A small image flow-matching model, trained from scratch.
Training: 6500 steps, batches of 128.
Data: trained on regions of photos with short descriptions (Visual Genome), 203450 training examples.
Rows from block 7, named by matrix and row number. Each number is 50 + 12 x the weight over its row's rms, rounded and kept within 0 to 99. All counts start at 0. After the name is the row's rms in percent of the matrix's.
# skip: long skip projection (model.blocks.7.skip.weight, 160x320), inputs 0-106
skip.4 101:64 65 51 53 56 44 55 52 60 62 38 41 60 50 52 45 68 33 51 60 57 45 35 41 48 35 40 62 31 44 65 49 54 55 61 38 32 57 55 25 65 43 54 40 62 45 55 53 60 74 47 38 32 59 22 28 31 53 47 66 53 26 62 51 47 66 41 35 67 43 48 64 54 49 42 47 45 62 29 68 28 48 58 61 46 52 59 53 37 39 58 61 59 63 40 61 60 56 47 49 45 56 41 41 60 36 52
skip.5 100:36 38 56 49 49 61 54 62 67 63 57 53 49 57 51 60 33 60 59 41 49 64 45 29 48 35 38 80 59 65 54 48 37 50 57 39 46 46 34 53 36 65 31 44 34 34 70 44 40 61 83 31 58 47 26 44 56 60 47 58 55 54 70 53 69 67 45 69 48 51 59 33 39 37 37 59 52 65 56 41 53 43 55 56 31 38 42 36 29 53 63 47 48 65 41 52 65 74 59 69 67 51 36 69 48 41 44
skip.6 106:64 41 49 39 76 61 30 51 37 60 41 34 63 56 34 49 44 37 41 55 33 46 79 62 32 54 59 44 46 39 50 35 56 55 36 39 56 55 50 62 69 54 33 46 30 34 37 67 53 47 65 61 39 64 38 37 52 45 40 65 55 49 65 47 66 66 52 36 46 54 48 61 66 40 44 38 58 26 41 29 45 47 60 61 41 59 45 48 57 49 39 51 54 52 61 53 36 41 59 39 41 27 41 51 57 56 45
skip.7 099:76 57 39 76 55 20 59 61 51 58 41 37 47 41 53 42 28 54 45 44 44 33 46 57 57 68 54 57 67 67 45 43 46 47 44 46 26 45 28 36 65 35 38 62 66 29 43 56 52 43 41 56 65 60 69 29 53 42 58 52 59 25 46 42 40 50 62 67 64 37 26 54 34 45 42 57 59 53 63 33 63 34 38 41 52 30 55 53 59 34 65 62 54 44 54 38 41 47 60 70 36 48 41 39 48 65 32
skip.8 101:35 31 48 51 29 52 35 53 66 31 53 52 38 40 40 43 36 43 50 41 39 36 38 38 52 37 70 59 64 43 53 45 36 29 37 37 49 37 41 39 46 70 36 28 60 36 50 46 74 58 71 74 64 61 54 49 73 59 48 58 52 44 35 24 34 57 65 30 34 26 48 34 57 33 38 53 59 43 49 33 26 40 43 30 40 43 62 52 61 53 41 37 34 37 51 36 40 62 42 48 26 36 45 32 59 58 50
skip.9 101:44 54 44 47 49 52 42 54 45 55 45 41 45 34 74 53 39 36 43 77 57 57 52 23 66 56 70 43 52 62 41 56 51 78 39 62 60 33 33 61 58 44 57 38 73 45 62 56 51 53 71 52 47 42 38 53 43 60 50 54 79 29 37 37 59 52 42 50 61 48 61 48 39 50 60 43 39 68 51 56 55 62 53 25 45 68 68 37 57 60 80 57 64 49 37 73 36 61 20 57 70 65 66 65 47 50 38
skip.10 100:33 63 53 53 44 43 39 54 69 55 54 38 69 31 56 56 45 38 42 77 63 53 56 39 68 44 39 64 56 56 47 49 54 44 28 37 58 48 39 63 44 39 66 60 48 33 47 56 32 32 29 57 35 50 55 47 60 20 64 32 63 42 41 39 41 68 50 64 56 65 51 40 54 54 37 42 37 62 56 61 34 61 29 38 55 46 68 63 54 53 57 43 56 39 69 29 39 43 71 38 37 34 74 53 49 39 46
skip.11 097:73 70 52 50 36 39 58 29 52 26 66 39 63 56 49 54 48 42 54 48 55 58 50 69 23 51 59 54 35 46 62 44 70 54 24 62 53 57 41 65 44 66 62 53 77 53 71 60 77 29 54 61 41 66 41 67 44 60 41 39 52 52 50 71 50 76 44 42 39 53 54 43 56 36 58 57 40 57 65 46 46 50 48 43 33 61 51 36 47 58 55 67 34 46 26 47 29 64 64 45 67 35 64 33 56 34 69
skip.12 104:51 50 20 64 39 54 49 42 66 42 53 32 41 39 45 42 33 72 51 29 29 57 71 44 46 47 42 72 44 63 54 43 62 56 37 53 37 62 53 50 53 43 51 42 45 60 47 22 50 35 59 36 43 54 44 42 58 49 59 40 57 55 60 37 56 63 63 33 27 45 66 35 53 49 76 49 39 43 36 61 51 44 49 56 39 46 70 59 68 60 53 60 34 38 45 67 38 42 38 57 43 69 61 66 73 33 32
skip.13 099:47 57 46 45 65 62 52 62 42 38 71 47 62 63 58 37 36 57 34 52 42 67 37 37 62 69 52 48 40 45 48 74 38 54 42 56 42 32 68 71 57 57 66 58 53 58 63 28 83 65 67 52 34 49 66 59 71 39 44 47 43 60 43 44 62 45 68 46 76 69 55 47 27 60 65 52 49 37 42 40 35 35 35 51 46 71 63 28 41 48 67 52 32 55 66 63 57 67 41 64 72 46 63 46 41 42 40
skip.14 101:64 64 42 65 41 39 57 41 36 30 68 45 66 38 52 55 58 38 33 66 32 52 52 52 42 45 46 55 55 55 71 72 52 42 51 47 44 38 37 43 52 66 63 37 37 58 54 60 67 41 43 51 44 52 52 54 59 47 55 45 72 50 51 52 26 57 46 37 57 29 49 65 50 67 58 50 59 59 55 49 57 50 48 42 43 71 57 56 40 37 46 38 54 30 49 63 59 26 45 28 83 75 56 50 34 40 37
skip.15 100:59 52 54 33 49 60 61 25 43 41 72 68 36 61 53 50 76 45 60 33 38 47 36 51 32 26 69 37 52 57 66 52 35 47 63 66 30 58 44 57 48 31 64 49 55 64 54 44 44 61 40 54 49 39 65 58 43 66 48 60 39 60 44 68 31 43 60 32 69 43 37 61 53 69 61 52 71 49 56 68 58 34 47 46 58 44 73 22 56 56 41 29 45 42 57 48 38 49 43 49 65 39 53 59 57 52 51
skip.16 096:44 55 55 41 42 70 38 58 33 78 55 43 39 43 45 45 48 56 39 61 47 66 57 52 50 45 55 38 48 51 60 64 50 63 44 53 70 62 57 43 60 47 33 48 49 67 55 54 70 25 51 40 46 48 35 66 37 74 53 68 41 51 57 46 54 24 23 57 30 30 30 38 44 64 45 48 47 57 52 43 59 37 60 39 43 31 59 48 66 53 50 47 36 44 37 31 40 62 68 55 54 55 43 54 58 57 46
skip.17 106:44 70 27 36 57 54 30 45 29 52 31 61 55 48 45 39 46 53 44 61 50 65 40 55 59 46 60 43 47 31 57 34 56 52 40 56 62 49 50 53 45 39 31 51 32 35 30 52 44 39 51 65 46 40 56 46 66 56 26 57 61 66 33 53 74 63 50 71 50 55 28 61 61 40 49 36 49 55 53 53 40 60 50 55 60 52 67 53 41 44 48 53 66 50 49 39 60 60 48 61 66 40 66 65 43 64 71
skip.18 106:57 52 43 50 54 43 54 37 54 53 70 41 34 59 70 47 66 54 60 41 65 72 46 64 39 66 44 48 65 65 39 41 37 70 60 71 57 51 39 65 59 68 27 57 70 42 68 67 53 43 64 40 45 60 62 45 46 64 45 41 35 55 60 42 38 35 60 47 67 64 60 51 46 53 64 56 57 53 36 64 48 49 62 43 74 46 36 48 41 55 38 52 69 56 40 39 54 64 42 60 59 56 56 56 40 54 39
skip.19 104:50 60 48 43 70 65 71 45 41 53 51 41 53 30 67 46 63 48 61 41 60 30 44 43 56 45 38 43 50 55 64 56 72 34 51 52 24 62 58 30 58 48 47 59 57 41 38 68 63 64 47 32 34 37 63 68 45 63 25 45 63 37 40 39 58 42 66 60 63 52 69 36 67 46 62 39 55 63 40 64 57 65 51 46 57 44 31 42 48 38 56 60 52 63 79 31 55 31 61 37 64 43 43 62 44 63 38
skip.20 099:56 66 51 40 42 48 60 48 27 47 34 73 59 52 45 52 57 67 63 40 43 46 34 33 43 60 28 30 47 51 37 62 28 60 44 58 22 74 66 48 42 65 59 67 43 62 63 72 57 53 64 60 49 54 37 32 40 41 64 46 70 60 62 51 39 72 31 32 48 39 63 41 42 46 50 38 29 56 33 49 52 47 57 40 57 52 60 49 51 54 51 64 55 51 67 46 33 43 64 54 45 55 46 44 48 70 51
skip.21 103:29 68 62 42 36 49 45 43 41 63 50 77 64 40 36 52 37 39 55 49 31 58 50 64 68 40 29 36 39 51 52 55 53 59 33 36 33 64 67 32 60 41 69 55 44 56 59 52 40 63 51 53 31 56 31 46 36 41 58 67 58 67 54 65 51 62 33 55 59 48 65 40 53 36 29 46 46 56 51 43 31 51 51 43 65 66 70 31 66 59 50 46 42 42 62 38 38 46 57 68 47 53 47 58 56 32 56
skip.22 098:54 45 46 71 38 32 58 32 51 57 66 52 61 50 41 70 44 51 42 51 68 35 51 43 33 70 75 55 59 62 75 46 38 51 67 41 43 30 42 44 35 50 30 41 72 57 57 38 37 39 43 52 29 70 54 43 52 45 45 48 65 67 42 51 55 24 31 56 56 54 56 33 31 52 45 56 57 57 34 57 49 47 58 42 38 67 60 67 34 69 31 43 39 39 64 62 53 38 43 17 45 62 42 70 62 54 34
skip.23 099:60 72 47 44 69 49 42 61 33 62 71 45 40 49 32 41 41 52 35 32 48 70 49 49 31 68 68 41 36 37 47 55 63 52 52 30 54 56 17 64 53 35 38 38 41 53 73 59 45 49 45 57 64 57 40 43 41 42 39 65 34 49 61 33 45 55 53 40 69 57 63 53 62 71 51 61 70 44 57 72 61 52 36 46 66 39 22 59 53 50 33 65 46 60 55 59 43 38 35 18 53 37 61 29 42 44 48
skip.24 098:49 59 72 58 45 64 70 75 47 77 51 37 47 53 63 46 29 32 51 68 48 64 42 72 46 42 41 44 68 64 53 57 27 40 52 51 49 58 39 39 54 29 53 55 62 25 54 31 63 63 61 37 30 53 51 34 58 68 50 53 51 62 38 44 58 55 37 53 39 48 44 33 45 38 41 58 62 64 41 40 12 65 46 58 49 56 62 45 54 36 45 60 33 49 52 55 48 40 40 40 50 49 37 64 31 52 50
skip.25 096:54 73 50 43 67 51 57 70 55 33 60 52 73 49 36 50 52 43 32 30 45 76 53 46 33 57 49 46 34 38 54 62 49 32 65 50 34 40 68 52 43 56 65 37 40 65 60 62 62 48 53 40 55 51 48 33 52 40 62 59 34 69 51 43 58 34 37 35 57 63 52 54 46 46 60 45 48 52 52 49 45 48 87 75 57 60 40 72 43 55 42 59 45 55 67 45 41 64 47 55 58 47 59 64 56 61 41
skip.26 095:39 29 43 43 43 51 39 45 51 48 61 57 54 53 67 63 20 43 21 44 50 44 36 57 40 67 33 59 58 42 47 65 42 65 59 53 55 73 42 41 42 65 42 44 70 48 35 52 46 25 46 44 44 62 54 42 66 32 42 55 70 54 69 50 62 48 61 35 32 52 56 41 42 58 52 52 60 40 59 49 65 57 39 56 41 27 47 56 62 46 68 47 53 60 40 59 35 59 36 72 39 62 60 35 47 40 40
skip.27 094:60 46 43 49 42 59 36 71 55 31 58 46 67 37 52 35 52 40 61 59 40 57 46 52 78 56 31 55 38 56 30 78 39 74 46 65 42 50 59 57 44 48 50 65 45 40 41 54 37 32 55 56 70 57 69 66 54 51 39 66 65 51 48 36 49 43 48 51 33 66 45 52 69 58 67 43 65 69 47 60 38 62 49 44 40 61 38 60 43 54 34 57 59 45 63 47 43 48 55 43 30 42 24 66 55 65 60
skip.28 099:44 39 36 30 34 39 54 59 50 32 24 51 62 43 44 53 59 68 39 51 72 62 55 60 49 42 59 47 41 55 17 47 31 36 61 44 56 32 65 60 61 58 57 53 35 56 52 55 60 39 66 25 37 40 50 58 71 39 51 49 45 46 44 54 40 38 57 63 28 31 51 57 62 42 61 52 48 33 54 32 57 41 35 46 69 45 54 57 55 44 42 71 43 72 37 60 53 49 44 59 72 47 61 47 37 25 70
skip.29 098:67 52 45 57 46 48 68 42 47 65 54 45 62 40 45 40 68 44 37 42 72 34 53 64 58 61 65 42 54 35 42 61 66 42 63 59 52 61 39 39 51 53 54 40 32 54 53 42 39 44 43 36 65 43 54 59 63 41 47 53 70 57 74 56 44 52 63 34 47 38 61 53 48 58 40 67 55 28 69 68 49 49 37 64 59 62 66 77 43 40 53 61 57 50 48 59 41 63 39 79 49 45 46 50 71 58 39
skip.30 099:33 51 48 47 58 65 67 57 52 43 61 51 49 39 30 63 55 30 39 30 32 53 73 57 61 51 55 47 45 42 37 57 46 36 56 59 48 51 73 46 67 47 36 48 53 36 37 45 45 44 55 37 48 43 42 49 50 56 50 57 49 35 46 42 38 46 38 62 61 54 61 32 38 60 37 62 54 54 38 39 61 57 79 63 41 35 68 37 63 47 38 52 54 34 49 51 60 40 43 24 49 53 52 59 45 57 62
skip.31 100:49 68 30 53 44 43 50 72 65 46 42 68 40 77 53 61 40 47 63 53 42 44 33 39 41 41 33 51 71 72 62 58 71 44 62 42 54 46 28 50 56 54 63 37 32 30 40 50 42 44 44 60 51 44 43 43 27 56 58 38 56 56 43 42 50 58 50 51 47 60 60 43 57 60 60 61 56 74 66 63 62 62 52 62 62 47 57 36 55 75 47 49 56 56 41 41 41 45 47 44 52 54 51 48 48 59 66
skip.32 098:46 27 31 50 36 54 37 67 55 49 22 62 71 61 31 32 47 61 36 55 48 52 46 56 45 39 44 47 57 51 47 63 59 31 53 73 29 45 66 35 52 50 52 55 59 56 54 47 46 30 54 44 47 41 41 42 60 37 56 53 56 50 52 48 52 57 73 43 48 52 74 60 45 62 45 45 30 37 60 54 45 55 34 47 39 47 49 30 39 66 51 31 41 31 38 34 43 46 67 23 53 50 53 46 34 38 45
skip.33 102:29 59 48 36 57 42 43 63 50 62 45 62 52 64 60 58 50 43 44 36 68 44 53 55 31 61 46 38 50 54 35 57 53 52 43 39 43 46 57 58 39 45 38 47 66 32 38 36 48 47 41 45 39 49 30 52 56 48 46 59 46 63 72 40 56 39 47 49 69 61 38 45 33 51 53 56 30 60 58 46 53 39 60 54 39 42 49 65 52 50 46 50 23 49 46 68 40 66 57 74 33 65 70 59 61 56 66
skip.34 101:61 38 62 34 36 48 38 57 64 44 41 65 49 54 70 44 50 40 59 42 42 63 31 43 51 52 58 42 39 64 56 30 59 60 52 49 38 47 23 57 47 53 57 42 67 42 66 69 41 37 42 42 26 60 37 61 64 42 49 57 62 41 53 47 35 22 54 40 37 57 25 44 53 44 51 41 46 46 25 36 37 36 50 37 79 65 50 42 44 34 41 64 45 33 61 70 32 56 51 44 53 67 66 52 27 52 39
skip.35 100:63 49 39 46 65 67 54 63 43 36 52 54 57 56 22 38 34 36 51 48 40 58 44 67 31 54 52 44 63 77 60 51 70 58 48 35 61 55 57 42 54 58 61 55 61 48 40 50 66 48 43 41 33 45 35 50 58 66 74 55 36 32 73 39 47 42 40 48 31 50 54 62 73 44 64 68 51 49 70 69 46 51 63 53 23 54 57 41 30 50 41 63 35 55 32 51 40 46 29 51 47 40 63 26 42 41 44
skip.36 100:52 62 64 58 31 42 50 35 50 54 53 64 37 44 56 48 63 35 58 48 36 50 74 60 54 40 45 65 37 34 45 61 42 45 70 57 64 65 63 47 35 59 46 49 37 47 66 45 59 57 63 38 56 31 48 66 37 26 58 63 64 57 62 49 45 34 34 53 47 38 60 56 58 64 57 37 49 55 51 47 53 20 62 41 69 45 72 29 49 73 45 36 37 42 38 53 61 49 60 61 44 53 56 33 56 42 36
skip.37 102:61 54 61 65 42 45 64 36 36 69 47 51 66 33 58 28 42 55 52 58 53 62 58 51 26 47 44 43 43 56 51 58 75 46 42 52 56 60 48 29 67 51 43 61 71 39 69 34 52 24 56 66 37 33 60 56 37 53 39 50 47 47 38 47 41 65 65 40 38 64 65 45 58 70 51 57 46 53 57 43 23 46 61 53 50 40 71 64 52 56 73 26 57 63 40 36 62 44 55 68 25 61 64 67 43 57 65
skip.38 094:57 55 37 46 55 55 61 38 55 55 56 59 50 37 58 49 78 72 75 46 53 60 61 35 61 38 48 49 68 38 59 73 69 48 59 50 60 73 31 55 58 25 46 50 65 53 63 27 63 35 53 52 41 49 63 64 30 75 45 50 70 59 26 38 56 75 47 67 42 47 40 45 37 43 69 60 32 41 44 45 38 36 43 42 63 26 44 29 54 52 63 41 54 54 44 57 42 37 36 41 49 54 50 40 45 27 42
skip.39 102:44 33 54 35 54 47 59 46 59 48 47 45 48 51 62 48 46 28 37 46 23 53 45 52 49 63 32 59 47 59 65 59 58 37 48 43 26 60 45 47 49 61 38 59 47 46 44 35 68 68 56 53 50 46 71 41 52 50 45 40 62 54 43 66 44 52 49 45 47 66 61 53 50 35 68 61 41 54 42 36 34 65 62 34 50 35 25 28 74 33 56 37 42 57 64 47 41 37 41 24 68 30 33 40 42 61 46
skip.40 098:56 50 49 39 67 33 47 39 63 37 51 60 37 35 43 61 42 68 48 67 56 35 39 68 52 55 51 25 34 28 65 42 59 45 54 66 37 50 37 63 61 67 47 37 57 37 44 58 68 41 65 44 75 55 54 36 64 47 57 37 30 35 63 52 61 40 65 57 60 56 29 55 59 44 58 69 55 68 50 50 45 62 65 69 61 46 42 49 57 38 48 56 48 37 45 50 42 44 45 68 44 43 63 52 53 67 64
skip.41 104:67 61 50 35 29 56 62 68 36 66 51 74 58 52 44 42 31 37 39 49 53 52 58 53 48 52 46 47 53 38 21 44 33 45 39 30 52 47 50 49 32 57 43 33 60 55 67 42 64 65 44 46 58 36 64 37 53 53 59 64 34 24 37 64 42 50 63 55 41 63 37 25 49 47 51 75 55 33 53 56 68 65 63 42 58 44 72 42 38 64 50 43 37 48 38 64 47 71 37 66 68 67 44 28 51 50 26
skip.42 105:41 67 54 60 26 54 38 44 63 43 43 68 66 48 63 39 54 54 56 52 52 57 47 76 41 64 50 51 52 67 56 62 50 64 41 41 50 62 68 60 60 31 61 37 67 55 33 47 40 50 46 45 49 38 47 50 62 39 61 59 46 34 49 44 58 63 62 43 58 39 39 61 31 40 47 49 44 55 68 33 54 42 48 31 43 55 68 46 67 43 61 70 60 52 40 56 32 47 41 40 49 56 51 39 37 31 65
skip.43 097:35 36 65 51 69 53 54 53 68 62 61 51 63 48 36 38 42 48 34 46 54 48 60 52 56 44 27 30 39 41 44 61 56 75 65 63 46 63 54 31 66 63 45 55 69 43 48 56 57 43 62 41 41 45 49 50 52 67 44 42 63 52 52 39 53 72 53 42 55 44 43 54 68 24 40 61 30 44 67 44 58 47 69 63 63 54 59 45 60 35 67 62 46 37 61 57 46 42 39 45 38 48 41 35 55 49 48
skip.44 093:55 25 48 55 65 54 51 49 60 44 47 39 48 71 38 59 58 38 31 43 52 57 43 31 64 55 61 45 66 51 70 37 43 48 56 42 38 36 72 55 54 63 48 66 70 41 30 60 34 48 46 65 45 48 38 50 51 51 56 54 54 62 40 35 26 44 64 29 35 42 68 54 53 33 25 49 42 41 50 48 61 44 48 58 47 32 59 33 56 52 69 56 43 70 70 47 45 57 37 64 63 36 51 48 59 58 72
skip.45 099:50 49 61 62 66 64 54 52 37 78 50 58 32 59 62 34 38 40 67 42 55 39 65 38 50 47 47 48 34 59 46 37 46 29 42 46 48 65 44 42 64 65 30 47 50 40 50 31 44 33 57 66 50 65 40 42 18 54 50 54 51 65 47 50 36 55 60 60 57 38 49 42 62 56 41 37 57 54 31 81 66 48 64 41 59 52 21 49 61 53 32 52 53 47 63 53 43 53 29 32 68 37 66 30 56 58 61
skip.46 098:66 56 63 48 83 29 36 46 42 39 60 51 51 33 51 53 21 44 52 61 63 62 37 32 44 39 56 56 43 42 44 67 48 74 58 27 36 56 55 27 70 41 43 54 58 57 62 58 67 38 43 46 60 65 56 37 57 38 38 44 53 53 63 62 27 59 39 36 36 57 53 59 49 44 66 26 48 58 65 41 73 51 44 46 51 43 68 30 37 69 62 42 33 53 48 66 37 57 47 48 60 59 37 52 30 54 50
skip.47 096:56 35 37 29 41 26 48 35 60 45 56 67 65 61 64 36 34 45 35 46 59 59 50 55 27 61 62 42 33 37 47 44 34 58 50 65 46 48 39 57 57 60 42 54 54 59 69 35 39 36 60 51 54 46 62 52 54 43 42 29 60 58 49 61 45 39 36 51 39 52 40 58 55 55 46 56 25 44 35 54 44 73 48 44 51 73 32 48 38 41 58 67 42 52 42 57 27 42 57 34 43 65 66 52 46 61 28
skip.48 091:82 57 62 32 70 51 55 64 57 64 41 57 60 39 49 39 52 40 61 35 49 53 36 60 52 53 53 57 51 62 26 59 47 44 20 36 57 53 65 42 64 44 38 51 54 35 37 48 38 54 46 43 36 50 51 46 63 57 30 28 50 63 52 67 71 28 53 46 44 55 49 48 41 44 36 59 32 65 64 34 43 63 59 35 59 31 59 54 67 50 34 37 72 41 39 73 68 55 46 37 37 49 40 42 62 39 26
skip.49 102:55 55 45 40 48 26 56 38 42 44 44 52 46 58 75 35 47 38 55 43 75 39 61 41 56 39 42 38 66 55 60 44 46 59 65 62 63 57 59 31 34 57 46 54 59 37 49 56 55 51 71 62 61 54 26 30 55 54 61 38 62 52 66 64 68 54 67 48 64 22 58 44 44 27 52 38 37 41 54 35 50 27 39 24 40 58 50 65 56 39 60 55 38 44 66 55 48 49 47 44 57 45 41 35 29 53 51
skip.50 103:56 35 59 43 54 48 57 62 55 55 62 47 57 46 58 38 65 62 38 42 50 52 67 50 58 61 33 34 76 43 66 35 70 47 40 37 40 34 37 41 45 55 66 48 34 46 47 51 48 42 48 38 51 59 42 31 71 66 54 40 42 45 27 56 35 51 41 59 61 57 46 59 59 57 49 45 40 56 46 68 73 59 55 68 44 49 79 51 41 80 69 52 63 38 37 56 56 60 35 39 68 55 56 28 53 43 64
skip.51 096:55 77 57 37 59 63 37 45 53 44 60 60 34 64 48 64 41 74 58 65 59 29 37 45 41 28 41 49 49 52 37 67 45 50 58 41 56 52 40 56 34 62 38 66 32 15 53 40 37 47 55 52 42 51 43 53 44 39 54 40 40 43 68 46 34 35 51 61 41 68 45 47 35 52 64 39 50 40 51 43 49 45 57 51 61 33 65 39 34 53 51 42 25 46 35 40 48 32 43 35 74 59 61 47 41 53 61
skip.52 096:34 52 53 39 65 49 48 63 34 53 51 54 41 41 57 63 37 39 38 40 53 35 41 47 35 26 50 55 59 41 55 39 33 46 50 33 67 50 54 38 47 55 65 52 43 60 70 69 32 66 68 69 37 52 53 59 58 73 58 28 76 38 59 42 52 61 62 63 51 34 51 64 37 33 36 39 66 63 43 62 44 43 47 47 57 49 33 45 50 48 47 39 54 56 58 49 65 63 40 48 64 53 46 48 50 54 45
skip.53 096:45 47 51 54 37 29 30 75 59 64 46 44 43 61 40 66 67 61 52 51 54 60 27 56 46 52 62 42 67 29 52 45 66 48 53 32 62 51 47 58 32 33 58 47 24 43 48 38 33 22 48 46 49 79 53 62 76 25 76 58 43 27 51 49 43 55 34 44 41 51 51 52 54 57 43 50 42 60 38 37 54 59 36 31 64 35 46 46 51 30 61 39 49 56 72 46 53 34 45 52 35 52 49 52 57 54 40
skip.54 101:72 46 72 41 69 24 66 45 57 38 68 49 50 53 51 47 44 47 65 50 59 48 67 45 53 28 60 26 50 47 32 61 44 45 37 58 61 55 43 56 63 59 59 41 51 44 53 47 34 49 56 68 46 40 48 35 62 68 44 55 39 61 54 38 34 57 70 60 33 45 55 25 63 57 37 42 61 43 47 55 61 58 44 54 32 69 45 70 58 49 52 31 46 55 67 71 66 40 44 69 56 53 66 66 29 43 30
skip.55 098:49 72 70 44 28 68 56 46 19 57 54 40 70 54 25 47 54 49 51 60 60 41 27 44 61 58 57 46 56 54 68 55 50 55 43 70 20 41 31 46 36 47 49 51 35 55 56 42 55 48 76 64 53 46 42 44 23 56 46 23 32 55 56 50 38 30 60 30 41 43 49 46 54 66 64 57 47 46 60 37 66 30 42 45 36 64 64 54 32 38 45 47 56 41 62 55 58 30 46 49 70 38 64 57 64 62 60
skip.56 099:62 45 40 52 66 76 56 43 60 61 54 45 53 54 39 61 53 42 54 42 32 39 47 35 62 61 51 37 69 52 38 65 50 55 45 46 59 62 39 38 45 50 38 37 55 58 43 34 31 41 44 40 25 55 67 46 38 41 33 67 46 38 55 62 42 58 35 37 54 39 76 62 56 37 71 59 50 52 61 69 52 60 56 40 68 44 68 31 31 72 23 46 26 57 44 47 65 50 40 73 44 51 64 54 53 39 50
skip.57 101:50 47 34 55 59 55 42 52 53 36 74 49 56 64 38 48 35 48 55 59 57 31 61 50 31 66 62 36 81 44 68 30 51 30 45 44 43 57 46 38 58 65 48 31 41 55 60 70 57 51 40 51 30 54 44 52 30 75 69 60 50 43 28 56 72 53 54 38 40 58 29 23 58 49 66 56 35 50 50 58 56 64 46 30 59 42 61 48 38 58 45 48 43 68 50 50 44 43 71 57 45 43 41 70 42 56 39
skip.58 095:58 53 63 38 59 59 32 54 61 35 36 34 30 48 36 45 70 44 48 40 59 26 57 60 53 22 49 57 36 62 61 52 49 48 49 41 38 63 28 59 50 60 54 25 54 46 45 72 32 58 48 54 44 57 62 60 55 59 71 41 60 30 42 69 45 47 42 44 44 58 60 50 39 48 56 47 44 53 36 57 58 63 72 64 45 35 48 19 47 40 42 55 56 48 44 43 68 45 49 66 34 40 59 45 70 46 42
skip.59 106:63 32 56 57 45 72 29 39 36 31 58 56 52 30 73 49 50 30 50 67 48 56 60 68 58 65 45 54 56 51 30 50 35 60 65 39 51 44 58 46 59 51 41 38 47 37 63 74 57 52 52 65 53 48 41 42 55 32 67 58 57 30 31 43 52 58 36 35 38 68 61 51 49 49 48 51 33 69 50 53 48 57 40 42 41 45 62 37 34 31 49 34 69 36 63 67 58 43 61 40 43 37 79 57 50 48 59
skip.60 099:44 39 65 60 66 59 59 53 42 39 38 38 62 41 57 30 49 45 44 27 72 55 34 46 51 42 64 35 63 44 47 52 44 40 69 31 70 46 32 43 35 74 59 62 35 70 57 46 50 40 35 64 47 57 35 40 54 35 68 33 54 56 40 60 63 44 41 65 60 68 65 62 57 45 39 53 60 57 75 33 54 47 28 43 34 32 52 39 59 60 45 55 28 41 64 34 37 48 49 38 58 54 59 42 54 65 61
skip.61 101:58 60 38 51 51 62 70 56 48 56 29 61 51 65 72 51 67 32 64 68 41 51 58 40 53 38 46 37 61 31 25 52 35 44 46 45 61 65 67 31 55 69 14 39 51 60 39 43 64 59 53 36 48 24 45 53 69 39 41 52 49 52 26 60 40 73 47 73 66 53 47 77 51 64 35 55 40 42 40 19 69 40 38 30 58 35 11 33 72 41 36 43 54 48 44 42 46 37 38 33 63 32 63 75 61 50 52
skip.62 095:39 61 43 48 43 60 56 22 48 62 36 66 51 55 40 60 48 51 67 59 34 68 46 43 75 39 63 42 41 43 47 40 67 61 31 36 49 52 54 51 57 50 49 67 68 51 73 58 58 59 32 33 49 51 68 52 53 57 44 29 51 50 63 69 42 43 49 29 63 52 28 55 32 41 64 46 48 40 55 67 43 44 42 40 50 59 34 44 37 55 30 60 58 50 46 54 60 60 60 65 65 44 35 43 52 58 43
skip.63 099:42 60 31 42 64 42 63 36 43 60 50 40 65 67 39 44 36 53 39 52 73 34 42 41 47 62 44 31 67 49 64 55 45 40 26 51 63 38 66 35 54 24 53 29 46 58 35 58 23 71 53 31 61 59 47 59 66 57 65 40 35 39 65 43 65 72 53 36 46 41 37 39 43 40 45 61 61 65 35 29 56 46 62 56 59 58 33 38 33 61 54 48 69 43 62 69 33 57 53 38 44 32 39 75 64 34 33
skip.64 096:39 34 59 53 44 33 38 54 41 67 49 39 51 52 42 50 65 41 53 64 69 33 39 53 35 60 61 38 43 64 58 51 49 59 57 27 24 49 43 64 56 48 43 48 51 53 37 67 67 43 55 54 36 34 61 63 32 37 67 43 49 44 49 45 46 49 49 65 41 52 37 45 52 46 61 44 56 64 55 37 61 51 61 67 73 34 44 62 63 44 39 51 60 35 60 58 68 74 39 66 71 55 74 68 36 57 29
skip.65 099:50 46 36 45 61 62 31 68 58 32 48 38 51 55 60 33 32 63 60 35 55 52 41 43 58 67 48 24 72 52 55 67 35 22 40 49 60 29 37 48 41 61 44 50 55 34 60 54 79 34 58 56 63 47 65 48 74 41 54 40 41 59 67 48 40 55 36 58 69 50 53 73 40 59 64 35 53 57 76 57 41 35 67 61 29 45 18 39 55 19 61 53 31 42 37 43 52 59 50 53 37 52 37 66 62 57 64
skip.66 103:63 39 44 68 55 73 54 68 67 55 40 44 38 63 59 33 66 55 52 40 41 75 47 54 74 46 59 61 64 62 66 38 49 62 50 63 43 56 48 55 60 35 56 38 35 48 46 24 53 57 45 37 53 26 54 55 64 37 46 40 44 36 51 38 70 44 54 58 56 49 67 56 63 51 47 41 60 53 46 55 34 53 39 46 40 44 48 76 39 34 41 21 45 36 56 58 29 65 67 33 27 65 57 54 51 64 31
skip.67 102:39 34 35 45 51 63 36 56 66 28 30 62 39 53 43 38 29 39 58 62 40 47 34 41 55 53 68 51 62 32 37 49 50 38 46 61 45 54 31 54 45 57 37 73 65 62 41 51 71 56 39 48 47 57 54 54 35 43 58 48 66 64 47 60 56 70 52 61 41 59 45 72 42 55 52 43 57 74 47 40 57 46 39 52 65 33 66 53 54 78 62 54 66 73 40 52 43 42 55 29 44 58 64 69 60 59 36
skip.68 100:41 64 41 48 66 59 44 53 72 75 53 57 50 43 71 45 40 29 56 30 36 38 55 44 29 54 50 52 47 43 38 59 53 34 49 67 45 35 48 29 48 43 37 42 61 51 67 71 40 52 61 34 39 43 74 29 40 29 36 43 68 44 48 71 33 60 44 32 44 50 34 29 40 41 50 42 62 46 74 51 39 39 40 40 43 54 36 46 77 33 40 53 58 33 48 50 56 27 55 46 52 68 49 42 36 59 78